{"train_examples": 77898, "tokenizer": "word", "encoder_activation": "quick_gelu", "encoder_experts_per_token": 2, "encoder_shared_expert": true, "encoder_width": 256, "optimizer": "adamw", "eps": 1e-08}
Rows from block 4 of the image encoder of a small image captioner, named by matrix and row number. Rows with one number belong to one neuron. Each number is 128 + 32 x the weight over its row's rms, rounded and kept within 0 to 255. All counts start at 0. Numbers have three digits each.
After each neuron's rows are labels from the 100 images, of 14848, where the neuron reaches its highest value: "top examples" is what is common among them. Only what is clearly more common there than usual is listed. The data: photos of plants, animals and fungi (iNaturalist). In brackets: how many of the 100.
# fc1: MLP up (encoder.blocks.4.mlp.fc1.weight, 1024x256), inputs 128-255
# fc2: MLP down (encoder.blocks.4.mlp.fc2.weight, 256x1024, transposed), outputs 128-255

fc1.22:131122195159102100127151053124133129097085119162060097182123087073111137111087098164155166057118107099072128150151131151177094119167076186133124112128122072109137119124137162095144146168150128193155199099137182120118078062099176163136085150151154124121134068131104163162134116168174125124094113104135055147172064096122169115158090157165102122115120168104111119109107159118122090142103
fc2.22:140107044088134142141125120141139139093164177141148113130121154139064066106129166096121090147123155182145152148141136136129157113134138109173100138123115132091098154155108061127105096127158112135183138150090115166147163166116111145132165146160102113089161128083116132080152127110084168054171115101150228154128152141098085131118156113113145179144147050149185115137136141154144146176124
top examples: phylum Arthropoda (74); class Insecta (72); order Lepidoptera (35)

fc1.435:164121088147163120098140128118173163146172170113153082080077092121062129206116133143105105113118127083150164111098143070106110120155134148124170136151118103144123118145156083147122099138155137119150153147153176148074113129106110136124133217148106122150098120205086155103044185123123098132072143105170150111125114138088075107122129171156109152105177117092153072112098175127128142106112
fc2.435:169071126129126159132158144140129152084145143143146123099095122099160119129134099123112152097150182073100170134105096102143072148147129173078149162073149129168100161168113100135184134089174145106117176131139140186151118134145104102106161115138051135162105167174072126114082132154150140151133183070097097086116120125095149133205169092129144111112104151066182097151081207108151171114107
top examples: class: Aves (96); order Anseriformes (63); family: Anatidae (63)

fc1.333:159121120049109100114087141050121113136145139210130149178145171163142149177105120139105093137192034167117096126142113137170185108136160097188108119171132136129121054101168088112128132082130135145162133157125124183146164132107115130118126119109096077095116127132127108109143170143082115070151114142130160114151076122070132096119101096092105114120107142123139123116122148095121094081073
fc2.333:081152143127103130120109131156174097142098094116115145115147074092106101114134158072124144164113124152136098144172134155106171082146095131071110122086145108105169178113113184108146151149100021132106109153204156079108112093131124193166173165098102089112153078117145100092114167136174164142105125083124075116154126149183142121155216167129136107074195164131117084126143069160163103084146
top examples: order Charadriiformes (28)

fc1.273:173141130068093077082088158024146073149110129126084095187137152160152114156131116171094110140163057123136094124170115145141167140098101099187118097101114198119132055102116112130139170091133125119150143140135180190109156139136133131139094099090125104062161113152103085161143103116149078097119094117108137112125053116097154081114115115153115094107074111113160131108125124113069127093082
fc2.273:074109082132110144114146107175138201125121084191100113123110077097119126093119195105140144145069203112082114153119140198098132100142148169074108102115129088127141180202118116099136163180098071122101109100150082078135110119146136108100171123152129117147195123097156162055076152163132159097138172075109070098116167131134142133143182156115172156095161153180087118109157142132199153159133
top examples: order Charadriiformes (37)

fc1.222:148122100139064110128098070110101138063118076125104123139155141143098126158140124143100121132163148087138100116052074135193116096102092097140144158126146140150132082107159147146088099080113163176160158159160101169124136144100104163093126143126078078135117163102158122136136162140154140161155100129126098140120088094106149033127085136111080117099113157149151132156143167080110090112077
fc2.222:133139133125133123114130139133140124139125129111149119134133135139133123132129174136123125127125128124119135124132133122123121115113132120140144119122108136127127134142118123135139141141126125114133150123221135133135139136137126120128138122112122132130143131125255114123119111135121137131110139128134128120121134123112124131119126125123143128139126138255144126115255119130132122126122
top examples: order Charadriiformes (26)

fc1.153:156112200075125111149096125059146122112087134197127125129124117106172163171159125168132128084192063106104112126116145124176141109162104144168106082092088153097149142135131161119135177138172109159110112136125099148126120110070183136079061139146103117084092109122109061146128136147107127166089123132101031112146084121089150125128119112079148132134121126103149079047101144141115125095114
fc2.153:102117112104115142146188135131149117161135136143175104145126160145118125131143166121162181154082170194155144142154118163117114105176154121107082155161168106137140100090126100105110117127142114089140110084223083055198103180105104153132083160118142126152107098149148145126138111060141195059069079140128205119112113130098063125185122104110129177134139062119087132155131093191092133146166
top examples: order Charadriiformes (30)

fc1.26:130084123055095075093140174122071118100128096159122181082141089114151145129102122094138136101131142128163110118113152113113114134104157104125121083204070125101162096105195169116115061109132223154141137159143086127124132087148186150074086108152143126163099103105122151144133140116056146097186122134140139113121161133157140115096099130136086139102089133118095114084117173072167125174129
fc2.26:063186148141138064098127119103144123101091109131103118166144219102071081129146164093102129156146160187121188086075106147142107077153134160137150147110159051132148117096136099138093096122101128140140135097099154106166129238084094094168100143148116115140127089157135136139126135133099179069061110103128197185103134109082073137154121133116152184134180101135104174167136127160149163171141
top examples: class: Aves (98); order Accipitriformes (37); family: Accipitridae (30)

fc1.500:178099119133109127133126125137092074194135150168191172082095093196122129124072125139123139124089124114114152153076104051109107149144138151121163127134123196191092110141128161158164149144123125128102151169143144103114094105122118102097121114173178122184083133127097143138160111126134070141122141154134122121176159141157103103156076082137065140123106110088143125130082130120115119143115
fc2.500:137195154102104085114128136138131070137065134129149116099141124099209134163136166080136162166164143134079114165121137145139119109066137137111110152081149080085169165167101084196136130063067150139164116106192143161172137191176126117174202110099178110120182089132168099091112113124112169127155160088136123133072126116115157149123185125145155128140098156098179152161133137085148128135108
top examples: phylum Arthropoda (66); order Diptera (25); family: Syrphidae (25)

fc1.254:085132143132128098101118131137137146103109094138077136163105111026122149135150157150139134045195114095126132140102114116137132150154113123158139082118067093088170125124141148100127121168118151110061106053111103108077102060134135116053060132136159115152080108107130082157116156181113133119148138113128104122079096088189158128102138180158121134107122137123125072096130109115144129109071
fc2.254:173132115033137111159141101147170135152148172128176101130151153166170087106103211131178188165129123165141098170122142162133197109154172086125115170157160157110115132160135086128136150149110076121191121152213120114176186177128115111073113106116124137066144142094121108128145094092121161080116105092134177131181152118114082131110152083047128134139102130117095133155146114185138143104130
top examples: order Charadriiformes (26)

fc1.282:084137192165116105089105094070136109134091079168137145130122125066058156129143100175086105055144117173102107094075117100149126114150086145157136115133125126076151130089134172149143126148146121155070085107127090109052131086109168112158049138149141139147133155119098160213184114184116134179107120149135046153120122048123123128158107114176130134141124132119135161101107103137082086136132
fc2.282:130129089103089186165140130117091088085172209119121100118081119102116151113139153162157125137099177129120131148183116112124133186140155140101083166100139175092117170168075120098140143149088127088144112150169078125124105138141097124099143150117121208129169164172098111154121143097113076164150164099100139114112171128155154137169211171148154120127126111088136093167084136184145183152119
top examples: phylum Arthropoda (88); class Insecta (86)