A small image captioner, trained from scratch.
Training: adamw at rate 0.0013, 7200 steps.
Rows from expert 21 of block 5 of the image encoder, named by matrix and row number. Rows with one number belong to one neuron. Each number is 500 + 25 x the weight over its row's rms, rounded and kept within 0 to 999. All counts start at 0. Numbers have three digits each. After the name is the row's rms in percent of the matrix's.
# up: expert up (encoder.blocks.5.mlp.up, 32x64x256), inputs 172-255
# down: expert down (encoder.blocks.5.mlp.down, 32x256x64, transposed), outputs 172-255
up.0 082:496531528517516513500484579530481512530509531527499528512499512470505547547522479482530480470544514509472537559522491486497481531499536559511503521493500509480481503513454492555471484499512485508514495472504503517511567490501484511500521488492522471506
up.1 101:505518515501553479530501530515467458484480527477497512482458507538536546534497474531533531460484502530476471500476507487537516527496511515487512508553523512531459529510467541517495477450505491495499489474504519483499515504497526541493486491498530531494
up.2 105:505528477490445465463524495498541535475514531506502498468502503525509501468469508488535472540514480498512517477498516480511507515503473496490462510482484559514510485455471477492545512501498496496547519498505464505435524487494513508491484514522512484467
up.3 092:486508507540489515452457515506500503524527531540520489525490472503516512536545504494509473482520496488473516529553464495495494516515563483476482493495537522497522489521487509547489505501463513518506494484519473483515503495452517487488477527476493475506
up.4 106:515530491515523475560468523521484491505500538475491527478464509535518479513514476502521523474515504527440486499529499504521496510494534535505490504559530551511481508536455516507504513469490492504507509507507532474497517490509516554495477481465526524511
up.5 100:472470505497497538509497499463507513539501494496509475542508510522504524501530494513476519526509517480563524468533478513491513471497512444520505466512458522505534492527527478492491540471506435448488508512468504500532536503484502507490484498476503497487
up.6 092:506514501538501464522504497509485508516481531497527511495470494536513523538509488484547519509474484520508516444456480463553518553522487507485509508498503527490523498468499485508522550470506466499526503483504510492507555503532500509479507514478486484473
up.7 097:502457495526467512499467476517455537542526499451483504530528504512541511510477505463500516510532503506540540506528465493472499469514513479501459472480489511479498509490532510489551499507515483462457514506489485520488523498461540520511512485517431498462
up.8 088:528449515483486464527531511518512509537487480540514516531441433498517520519511496467455526527513491520541511479499482480507523514504476456484510430513474483478548495474552481529502511486507484489526491497503506555517507508503502482490507538524505476509
up.9 094:504533435487453475467513512559514547479514522496521463462514477495507474491472513503508486551516449517505491510497525495510498487511490501500448529488500557528471488486480513491517496514514511524526485484527489497442521487477533528501510465515514495495
up.10 106:481513468466501514518528460486514506509535498504521529498463531529475514508496451473508453471530519499511470514517498474502454475498526536541514509522444508491505506503447494544544481433518466499503504525489506503500501506496521483498508501470523485517
up.11 095:504530518542544467546490554523479488486478530461503506451473514552574539552505478514515512475484516536465486491477519482531534526497522526485499511530524528522471504509456533512476504516504502500504509506505526462502518505520538528490505497490540509518
up.12 097:509528490531469465495512506517489557500517489506524532491455484541559514512492509466533485526533483510505545504522497494506514477500502520486459515508497558505511530482459504491529502514501471519525498524521475503466489480503539513492523486511507482483
up.13 113:513465519518501471515499496526508500510516515508509486537525498492513498498510520461459512506557477486493459471530503535490505444524521445515444476531521550523488494517453507480513493497537514464496516483506455504461495515506528526504499465535484491494
up.14 105:524451530518494526531522485487446501542502470509524479521487483513477524524495484495525491520489537498489537494550493494495516460489466520507514503552490504495504549507540481529493498556537461481503529553465461512522473497497501541492501516464505460480
up.15 120:540467521509513495502518491491442515495460481504472487530513450513501491502469544473477513527481515455463481460504477515455508494511482499466476449532472476481485489509544482467493480513491503448445447501486507514441478498493519489506504464515444519495
up.16 110:478546508506507466514463549508494530492512523508506523489459503499530487510508475492508514463523486487435514541541513509499499519505523573531506532506534553497499519522431527482476513505477495522525528516509522482490533505513508525496478480463509491496
up.17 100:527436521505518506528514515530534482528506494514485529501454480466497521518496483447465531522505488542535498479480481476493507511499472463482528451496519467486540483458554489530510524502508517495517500490500510552535484490518503509509531520527493482523
up.18 092:511515487562516466521506546533483508501486551491483531458442510520550516551535524483529496495495506544494484490514514464503488530483507525488492477539505506502474523492463539538521512520478476505529521515494521469496521489499528517487497497480524485518
up.19 097:507508484504475492486523477533518523475513527495534492460476492534535499484458519466523482545513473507533509463512528478529522513506472496495474478475474551505520486458463488493528494509492488482537507520504466495450504482513532501476471500503495514472
up.20 113:473475517476508488529494527463458517482463480515482450543494478493532513519534523508437524511464525472505513468491405539482496536494473494494508432518490455475526484508518469469472505500529448482480461510473506487509491498493490483507508496520484480496
up.21 108:505513484507453479484528479538534528465508509483510526459448460519501485469452521475539512539507479503514522482523520474523523492520455506486470499477494564487510493463472497468539522510478479503539526495512472502472514483508527504480484521518472505484
up.22 098:512480499497491519512494484506531500490474499501514491512471458530488493507466503481551512575527512521557508464489474475552526503487497457502523489519491507501524487489511458478508511502518511491539520505500435501463523491488525518474480498497503522489
up.23 112:472453531484540500568523474513508518534515469484499463501510517463532542497506512497428496521488488510524492517492531515508529476500468515478490496524488508524496512467522521518469490523557505519507508530470482506519466513529547552490552493536486480467
up.24 098:458499521493515487539531495459485525535468479491512439547498505491556530548483559489454515505487504482522515462489508513511529509497462499497494489502483484484508515466537509483488499494535468520511481523474501508516474511526536510499545482533485515503
up.25 097:478533446489488476494476521502507526508505496541507466506468473479516470475518491490501477505524509506466508537556485493464457495498541556538482529521498525505488508495468504472488500495469491545532478519521482496485502497470506533504516488467496475505
up.26 089:514520537537532495524513520516472471516483532509503520471465515541560562534525521499523518487517519543460544494518508461535513536496516546474511482520505522512517559509476510551497523491506477495518504519496510513510542503480515524506526485489522502480
up.27 080:517522511533484517482526520481458481554491555503465493518508481490479570551509495465509494526513517492489510517485470516486516504472508540500505478477494504539518512504491457540507507539504454495495519504458465475489526445512454472453559507513475481502
up.28 105:498529462488456479467540491521524543470506525482524499461476478506515477470456531467539490548522481493523523490522525480510505504492469492516467512460494559505512475455468480489526504508496496495547505485536473493448519491499507498489503520499501480459
up.29 101:484510507538454498441460506524496517529496517548501500511501510522524484527509535521541517518519516483503535516542448477522468543504487511486466495476530481492516486544521452518494526474438501484529463449515494504499515484469504480475504461526500504499
up.30 098:539488502506512477552493514531517476483487497486489542484457468477489504501469485512487543496483454523543454467485478489537521517506496463473510433503500464478507471452530502492552520475485490501513469490514513539519498494484521486483517505528529517526
up.31 094:496515479504497522500547501498499508489474537492516505514476522500551484549541510496492467498471532515534496490481476478470471559492457477476546472482464490502540474465510475528481507504526492481512519495472501489501537497535413470497533491500514459517
up.32 098:518520509607507490483515480476488484497498522494531495486490526557518539506511537502561504471454542509519505459467521455486505524488490531477515501517511476499523497464499491542504527526507505483511523500494463543482518492504482500510495508458486481478
up.33 086:489472494484466515481519520462523512468480535508525515539471489515510500543503510515503500584519484502540507475519426478524503500473512466493498467513452500494523461472505468501496502489518495482552525503481485497510547484491471464479510489506523490525
up.34 096:495516508511489476525525506533505513488478533459534522466444495544507462516458504507527535512500475518526473465481514477553531505504489457472499503485480553515506485448488495496532546452495471507534524472511515520485526499520528522479495504468501526489
up.35 082:484507501539530497498509561498494487486487551507482518478467503499510543533519529502551511477481508510459495520484499464519468589509516557482520495464461476495495515520469517556491510486485507511507463476493529500510534513515459516493481472483533485516
up.36 100:482483506500525515518511519451451501524480474501503461531473499518501532520516475482481503497464541489509493497477491487473511502492479540523524473527481453481507510509534477551474506502540431478473461530471518517517471498510500473510514501511482501520
up.37 102:541461523507520496528473495521462465531514473521487525519479504485502527518457498490441521482491481508499477488497476470495489494499503484464494454507544448490515539494519521516522488469532513516457480477510488550493476485444526530488522460565476530514
up.38 107:500507519563512505509500524513463479503478541500495499481499507568513510514517549511549504496480527540471548455506474460496498557498510509433519476529504470474505478509491488525474533512481490488509534508507503483505547505475482502495471536470493466486
up.39 107:484481559504525530523524456478475523549499478511550464519488496477522549520506494487467493524472509517467526489491530483550549508493476562479497475511468485494535541469511485516488485532560494500526504556469463527495490509539495545512528535514467492455
up.40 117:480543490493510472510478535522488539514517510527519488509482523486546477486527515499497488503544482500437513560558510522485478466508529535528461554507525568511496522516426507510473492523503486523540507539501504483486524496495518521503506470496517484476
up.41 079:492521525480483507501549487497466485521474512518512515516507505542542500524514497503500460520495497486461532493506489507515525499476526486458501487501420501516533532448499450508503515530507460517508499543462464524480501474493455471477496514508509476446
up.42 104:500477489500492486478468512498513496490492524507483501520506485492500459480532534493527483488530539505443508512577490478450484472514504496506481526522515511476450492559469524474472455494482517479507531487512491485473505519519484490516509495510501474508
up.43 118:518548466509480490454526504484555510487481506528488548501494493503527518484498491464513422488536521478486480520479517503450446489492515487522479527521495505479483498517455506502494453500503541515512513513490502513494471503562464455508537520539527476513
up.44 087:485539498532499527473482481491508504500533547508516510522473521525511529544540462488534463498514529488495505493525492511484470523481550522484509503508491496530511505499464494539522498526515463473498539534468467477487527467474495477466463513477496506486
up.45 114:492469468504458491449539501532513484516568525522507475524475456478498503494530490445463461520539553474506513513507519509491486509505452467519479476510506518504512481510481489498455500519507536472524532477501459498517504512527442442500523544535491483520
up.46 100:522514511531538477550518509538466462484480553482511503442466504545514539528490490516549538465470477535488504484464500473557530565501509531463543500529502503517483510489477519509498516479497498514504492500491507494489520497516514525487480510472503508497
up.47 104:496519509550516491476507521464484491457496528469523531474488522539531525514504496534537479452488504502461490523479519497493499533506510572504516506514504512487480553513453522523506496521524517510478508528501508499486506509517499518505447497465509496513
up.48 092:524452509500511478553489480542482467508504496472508517490493490499517520515497475515470532492504468518517487466480470515552529498498502430482518457536544502516491508482531496488535519479523510483467497481511504508495488485483527527493506490529480537520
up.49 089:549447511482524481512505515518499474510472491512491509549480466491533519537518495538430533520513493505523489464485458533506514495518505459462497413542529465482504492482545487506497523502517507503494476498491508518516476486468519481513531503545492493527
up.50 095:502468495452516504534532505443475511530489477499499440552469464517521499517513509521451530500482534489543488483464466505491501513498459481499535451516486479487505501497543483517494530503517448491474470530446491502505488500502518490498540509530482509520
up.51 102:523424512489526496543504495531497472518502490507487538531469475464502513526480496463452527497488487536520484454469462472508509505507478463493525443498530444480518490473525500491492494481501521497509469490523495531524495502508521512495524498537485494535
up.52 109:502467472497478493469522496523513504511547511540534444528485465468508488497525498463456457505533553484513499493511524497513463506496473429494486481520499513516500492509506464498456487491522514465527520495497436524509497498513476441505504525556460475513
up.53 099:520531514513538472551512540516468491474484515494504529446458493502512521507492456494550529475487476520482473489476525498530515522509513538497486513521527537526479534494467522503503504467487501508497476496508533494485526501499540541500481485474525530505
up.54 104:493474533544478473493490478524481508473519535462541531469454453471524491473475554477539518503483480518495570495531475482499545528516456500483504471472494499473508540483480490479518499531485495478521541484502497503504499495499517540497484526497449502460
up.55 106:505482491531516509479546521490489459465462544501510495496495493511516501511522546516529505496460502518506488457443477445499489554496452492462506479485465442487499483460508496530482508494469517479515482481508498511506504500506460472507471527489476502513
up.56 093:486486509484498512522515468515488517544535482530545428509482498507474527539528495476496495541523521462478521494514538490544527498479493516478492522523526526514550531504495477519448503513528507493517538512502438520512508484489514526479503542533464480430
up.57 101:500435517456505507538499522505492502493463458500499495548504465483500517534503473537416535508479490500526481449480456498501520515492511448481505407505504449474528485481544492501483510488515495502473467482497507520498495502459533511499511494537477520512
up.58 102:486514480507480500485514465543520523495506526463524483454501520511495477479469543481528485515495471521556528475467516463544504534482487470489494503475475516502528459422468481483520528510510472486529521517509489478486558497507514472475526518503503502503
up.59 094:518511465541493508449500510505482483534535558541501507515501546497531515542534507505475497496548502475466520503549500494478447524507546493461459485511498535484489551528471493550501517479478508469485506489497489506496522492460504469495499466521505482499
up.60 105:500527499548515498495500530477493470457502541467476529472488504535546509499511498541562492468481513504458501519489510480490480567494520542478526502521506509485436532511445524514489507507486512506482479483503516496491517495489464493501470500455512520505
up.61 103:504532492527455472488489510508504533507526518517539528508488501515541477508511508493516480508558484500470527524575491497492459492521515534503452520511496575490487514503449508494519508484504480486509527527507501481470527505482520507491508488483537479496
up.62 090:466489449518521474519557520499548487515496495550459522521458455498515497519531533435455519529483502528506479488483507496502461510522493472461488465531466484482485471455500499497492501498457496494517497519489480505510477521531478485506544495550512469526
up.63 110:507480491482469494461536479515524501523544523554525473536487457471507495518516497435464465525545563458528499505487534504512486519498465478515494477519515519525528517481509441497469488493522528476523529483507441516495521501519453462501518509555459482494
down.0 082:492529488492526492493533533466482504518470501519444500459553508572558535475501503507468502508513501447463522537501456493480451505478458522494506506484478484508480527511497521487508518536517475532486454481485530496481453479518426508464522453512501514520
down.1 098:504500456555512478543492486489498532502477523507452466503520518522529567511498524521493491505493504475480519515508487498470487528502481497542487467481453467497517504504492494483526526502485491491489474530464535520494461489492516534519493477537477534522
down.2 107:500502469447549487508492490502551562484455490492512477474489518495461430485517456495554464502515458483529523485466498492487493489464533426517494533491507522480499445484447480477525489504475490515527487500510513490494480471489501488454476529497482471481
down.3 093:492536464507474502485445485494492515509530500483499502471524508490494488521508519495543526459511474550504485543487496519545473500486505527556522548452517526536527528514502507499532510507483491525534508495502500508510519487500510510532526465504539517506
down.4 101:498503469519483481504526486470529521477509505546452493503501519502510536482520503497497481540477511482524499499497474513478466522464519460496489453471441438493517516481501522499524499513477478501478514481463517505449438481494483524478491515531476528490
down.5 100:505479476536471497460497521534490526530505456489489512536467507488492472550475514492485507494514512496494497466489475475505444495480507505484511537540491462456453489517526481517467496506478501510503491508524492471481528559483502481527505503480489453553
down.6 093:485498503529515514511528475491551546529488476542461439494564514517543516504506495482477482494483458540457524506532487500477501502481513455515510519475523445465503484510481518463473472507526486541496473517528507454483464534515487502508538485502474460496
down.7 098:528487502484466487474502501511550504493532468510506482504473513488522424505508517526473490510506554456492501486517473505495484503531486495471479503483515513451490503489473458498492483471545483480519519487530480516498562515517509506560500493502481460481
down.8 091:505514493550526531525507525504490543549497547487457507483508504501516495502486509523457435536483468487475555492535478486458496513517503502529522527500498431487471473514503498488465490472522540510487504494511504472500480497480487526531525473477502484517
down.9 097:462489484422499506494482491508526531466516489527482501471502509503458446476484463500535487505497463512523492487529479536534508538467497467552515534484501526494497488483474476462510513486460471519511493522509498502515498419498514497453475526465482509515
down.10 105:502550491507512485496534510494463473487483530533521490514515469526493483535477487516484515525493456445504520473499471505522505531467524537495447484485462515507488524488498468491507426480493527479466455470467503488436507488522509534499500516534493510476
down.11 093:496559439540486500517485490493516546489474515480460489480572506503513510531494513484501488553513489459500518521484496503455453537463520463512506511463467497469493509516513503491532513482473470526464484501500503486495470454465481517477509480521496536504
down.12 095:492517474485511493489507514517496569497476493504465481481508490515469466488494482480506467494497461493488550483505500470476477526503507485510474519483503471477511455461493518493508488510480486478482491522491496491500480474476510484485475527462475445482
down.13 106:520474491495469502476532469516503515526513498525485505504484503485490494491469462470477472558448547477500536485476441488455483528539479491518517445485512444510537495437511428472515503487498486492517482498457475527473485557490471511566525511517490514537
down.14 112:498473498483466473448506533505505521486537478477462474474498506524493536502485510478475537485523459537490497513522506496535504500534520467467487522455534544538485499516494555505519485520510543494475499470495495510488468511554512474506511514526530496511
down.15 117:461495546488467502465501467460514512498477537521521474527489500481477488499483511493508478551507537505459500477472475481523482499499521526536475497479509487498523529482487433508473444480537514496533524482475483526467526508496527507499549467505454520489
down.16 103:481540450515491438502523507482487512476471494551466497458472488491481517503500493492508511500440491451511540530474480508521487509500498468476500478489486478508525531510511502468517486528481481524506490489494521515468478486463466463469512547527496531454
down.17 098:495502503570514538543525541506475504532503491512447482491552521515533483506500497491444475524471510467456523506528462498448506516481484538532490491499493476491490499493531526487457508490526493508477486482510500472490498509523475533519532431491506454530
down.18 091:513540495524496533542529477487494546498467500527442525475571517514541481506509502511515470549479481483488537526480488504461445535496531498480501516463473454496527529515518509464503489489465489551471482503469539501485483479475480520456540473498527501469
down.19 096:476510453480527490515455496512554575503495491542504479465485507486458467481525457482532467500516437530514541503530486506479463511504516444509485538461499515460519444458441525503510484500504474499512497519510490485496501484517512509474483506487514490475
down.20 113:511507490485479523501493485519511483494487515537492520510489481509484449480434527480518465544528504474478498454492471479522490524521499520510485491480523471494474531503500432479489471452523504518509479480511476507468517515502487489527494488492468497510
down.21 105:500483459473501531514468485528518593488483468547471444495473506474483475488525458486502496493467454496509514492518519485494480544517548452496504521502514485490512446454461502488496491509505479531508504508503479472499485496511500524492506499470487491488
down.22 102:519482497491532447530497502491459443470516546483530544485464505465446507499483487507504562470485487537496474481520550523522522473501479550520502451493494514507495506507523518482511507532471464482521486488511536513540525490506535504520497529478522511521
down.23 107:493511506532492515478501519558503516547546558511468481509500495475506499527492515490489502527512481482443515506563449493478471504513504545535503502495525481481480525469514485475512489496492512503479461526517489511512515535468464480486506487517488458518
down.24 096:492521481523449501440501497492506535521497495515489495539490480495512471506513521527503506501534503507499494503518487490488484496535546509542491537475486490475515493481491462513509485484503515522514474521519457480501516533535500495549475511515503489544
down.25 102:498556457495499460493502510505500501434494474511501535453493510541525485511533506503517455490532500483508539524507508491514469495472533482501487498475474500501491492514442505520547473516471498508517503516475518474530499461475482485465472525478484505474
down.26 088:487504468542524532530513530450507544503514537523473492492544512495519516529490526480505492518490467459462515498519507518438461518458495490477465487438472475503513473501484509468485519492486483541484503477491537492480479509511489522497518487518467499524
down.27 076:517458485540510495523494465492502485466519480495517485490436472507501525509510519518516520480477503497511517489500483479507488530512492493464526500470488489478536487436504476503560502453483478522515509540483468524505475528463508507499474535539500561478
down.28 106:488511469463535487514479498486524552506457488517533485466485501488495446481503449508509508488475440509528540486514519511528496505501545434509488501488523497496512439447467494472495507478464497506520470521524500473527496484496511489479470517472545497497
down.29 105:517507490504494504508501488574514507487502476483479515502490481477486501494486478512499509518493484551545465521484513512549524494467513491481483487508527489502480460504535485484489520537488524499534478515523473488527511472495493471480481536517540511531
down.30 101:511476528549524523537516458483472530546495504492464444510510498496527537509501502502488464512493500514478554472505480509454509540472510529536517514500500442477497503483512521523477473462545481521453493508495501471472483524498500527515533457497494500489
down.31 098:489459505507477471492508492520500461464510544485556484458478504492513533549501502458477513508514499521523488484476471528521460520508455524524510498500477553529498492491486470478496500489547480475486484489496455516470548483522537475519511501522485508474
down.32 100:454530489476483512499500511452515544468533463443492509469516545506527504472534509485487457489518559492492488545511523506483458457502546478536475520487482563503495498514467524489470519478533541478524531514525492468497521502476497477503506494480517463501
down.33 099:474506468500503469521499508499505497466530528457533496497477473490529505517496484500493556518493518510544449481492533547486505493494488512508453516525516536500529508506531487525574541540500482468524492503483487502531512496536529517507479526526521545512
down.34 093:504478479534503513526508461476484551527496492546459447477537506488463551493483477489505479510453483507485534511510475482483508520520501484515530493505505477488507489490537512492512479474539501529503493527508500497484416509515510523505502483522472502485
down.35 084:518500491521509526522518521443523511537487501536499504490521545532529542449499520537491461501506526448473511517496478490485483484461493506531495478492514485476482500562516555505479515471502475521458483486476535506511452479502484472478523491523449509522
down.36 100:528515462489487478478497515523513514524496517503485508514506524499475491473490519503516472471547526485465484487527500492521509458506547540528488555492501516515441493509483502472521459496490503495508492493494477474515536540508490500517500493475501505512
down.37 099:502499543555544511548544485475503525494501550519450477500501524490503511513481529514485510512462521509475545499507456481435479518518488540532507479478471418498489529483523519511456504494519501534498511460507526484469525536502461532526490492477491499500
down.38 100:489522479491516534537509527458552501493515462483524474465537537498554509459480515492477458537512508477494489500494529475506462456497514443514470511478476462494516487512473516500484451467489522525491500441504498529475514486478494517467553462523503503487
down.39 111:465520489511501503467518523550502520511520486464477492500511516483521534476517527490501516489528474493484508503539512528497511478530534490521487557506534561516518510504500562508513519512509502477482504507514496477507546527502529500508515484527547478531
down.40 114:475529464464485451481512504539490538471512500523489533468474468483500470481498508464508479505507475463526526517473455518499448528483460470469484503477490477490526467468472479478526482516471471505529464471503500515471479469479462475482512525488496480506
down.41 085:542524497517531443476480481493491473462476516501498490493501509515525475519482508501503563476513497505482457533481501522552472527524491536537482530500499503536466533496499512495531488474469486498484478504502507502513515536533479478513500493520552590515
down.42 102:499498509505514490487545521473513461503488508488518512465492492484473502491504501502478493517501531462499508481496528517483463490494494468494493440528475489491508513531495451525493455514467520491488496442476525528493489452474456479499504516512464506479
down.43 117:524510543466451503479537516464510500499465501493492543521522484507515500497475465505480502486498515414490535502463492518463462506480514488477507501484465484484501502538526475500469499481524524436457494501483517516487474475472460453469486483501475474473
down.44 086:487443548489461488501453483507509521457517522494529490504496475528472558499496492490489536491540499508483511459514477513469517502514488543522476466495491476472515535511550486488491523491486527451461501525497446566516475524475492484516509521495499574528
down.45 113:552494495475476554502479473510511489547514511492516523524534495489497496498492444485480497529527503507527541508498511518504490448493508484498513467545542541512512550512535493542510532489512491453463503495501484509506521530475511497529490501476511456540
down.46 097:495533481528486515565495505471524536493457513519458500495553501490556537514499522489502509533497466505498498521505504515470490504468532476524487490449480495484501474488537533459536488488494462529473507533474520497520434529504531520476538455512515550504
down.47 101:475544465483490531501490518457523506505487518488496512520491542493547535500531504517506516493479521447491461538488466503508467470478490499546452480455497527497554493539534482492496507492472499480496497522489517505509496490445482484461468496497504512531
down.48 091:517516471557488491523513463502512531541516515500466461475508507462508533512485491526471451536481511482448519507496465502445486508544530537536514492476509438481511506429502484512499511509555491532446525478471519469478448541504491538516507461499473502511
down.49 094:513496536517542547534527477498503513528517504501498489502486523486500478503486521475471476554492524531471492509505508478501494495497547514533509478530462456497475524512464463509444497491520509490479482477501503500504525526495484548552512433476493500529
down.50 095:475524503505472507457460460481482503517527494495499511526485528496456434523502506504492467503527481466489497486516469507461478494574542512548501516530505469483470515476495449489492481473501490496500506475521474496509542551530493479534513496466480477507
down.51 099:522484502554539524535528497480490527517511511504467474474562506498539507503471515516473487499474534480457541523508482492441508509496495533554488488491500485482505513489502495474468483478538489535448479476480533499491477524552484548543542433507451489503
down.52 111:499505516475510521484502465492486495535531499466529510493539505515479483468465433527475508520513520497508509503499466529498502485515514518519521464508515529509525560510545484526521556522486507482491483504474517491546471520458523489531471512456504511549
down.53 098:495500472543509492506511458492475522492468533516449497494519509507503520497475510496498512532482529492488523549496483550472476525482511494519478476476476485504517492511517525484545492480495455510468471538471518515496422475531498536477483517495516542485
down.54 112:499545503484487491487486513542542505494488509512520483519485513483506504497521479486478521521463494535501553500445525539514520483481489509503478538488517549466512477501477487477488493496452519514545532524537469533530506487506478490488523537487497470469
down.55 101:481490511510475573503532506457490509531473485509534491504562532496547509455524476520484487503512548484458485488534482451478475478487504502531501458477484474443504468521484506528470478450526492514496491470523513515489476465535510513476533476533457489491
down.56 102:533468523487485486475494480544480447535555503464503515505533518481511513483461481493435532454513502488507471500554536545543513495518506498514523460524519552521493533532481523512514539511548524508489479515514510486517473515509515467530488499510531513539
down.57 097:516541516537514531499488504514477490522532545489489459493505527484491494534474538517493459514467486499472514482476448442491494492528502586529517505509499453472488520468494481488435480499510493505499519491498505498483500553504507520544508457472471495520
down.58 106:469492485465515500520452500513539550497483452478530480461513535502539488504522478499529494495482467499522517475470507505520510517500527448480505516484507499487512420488457505500483528472511491524504521521535495488534522485504462506471492472508518485491
down.59 093:508500508496485480502473455494464493485510519469523524480495494554520493539453529516512522495495487514488515535511488520528483497526487533500500534511481506485523532457539500545556500464534484487497518482464505524501491493520504501516501520521543574525
down.60 099:497505496516527533487514523421523504473486491491487514530509519493517557483504485544504504518494517448507477534470510473477467505498483483521499467470488491493535471581537508497503525458494491496473518481504544520518466468480474463473493504497497545507
down.61 102:523529466493488504486534482512511519475464488498476504479471490485483464508506509507511464508505489468513508493444503490476453520512506423471456491487479442496502462464473476486546482491471491493473473492499462481449469488494498490475489529494491471487
down.62 092:520498532516463548484549555507501518524483519512500486522563501505549500488497510504472460495498499455426558463501470481453488512466508544522512500496490448465481532519479482493437471484501512508480461455489491514465476509495472490487524466510475509502
down.63 110:509493474483458529493502508511499475535550491481531505521498503479474498489479450498489467497489511486514483507525492513506543455506496474562533454517489522500480547502529483538508544514507510489462532533488520493523483535501520489496479529468542539542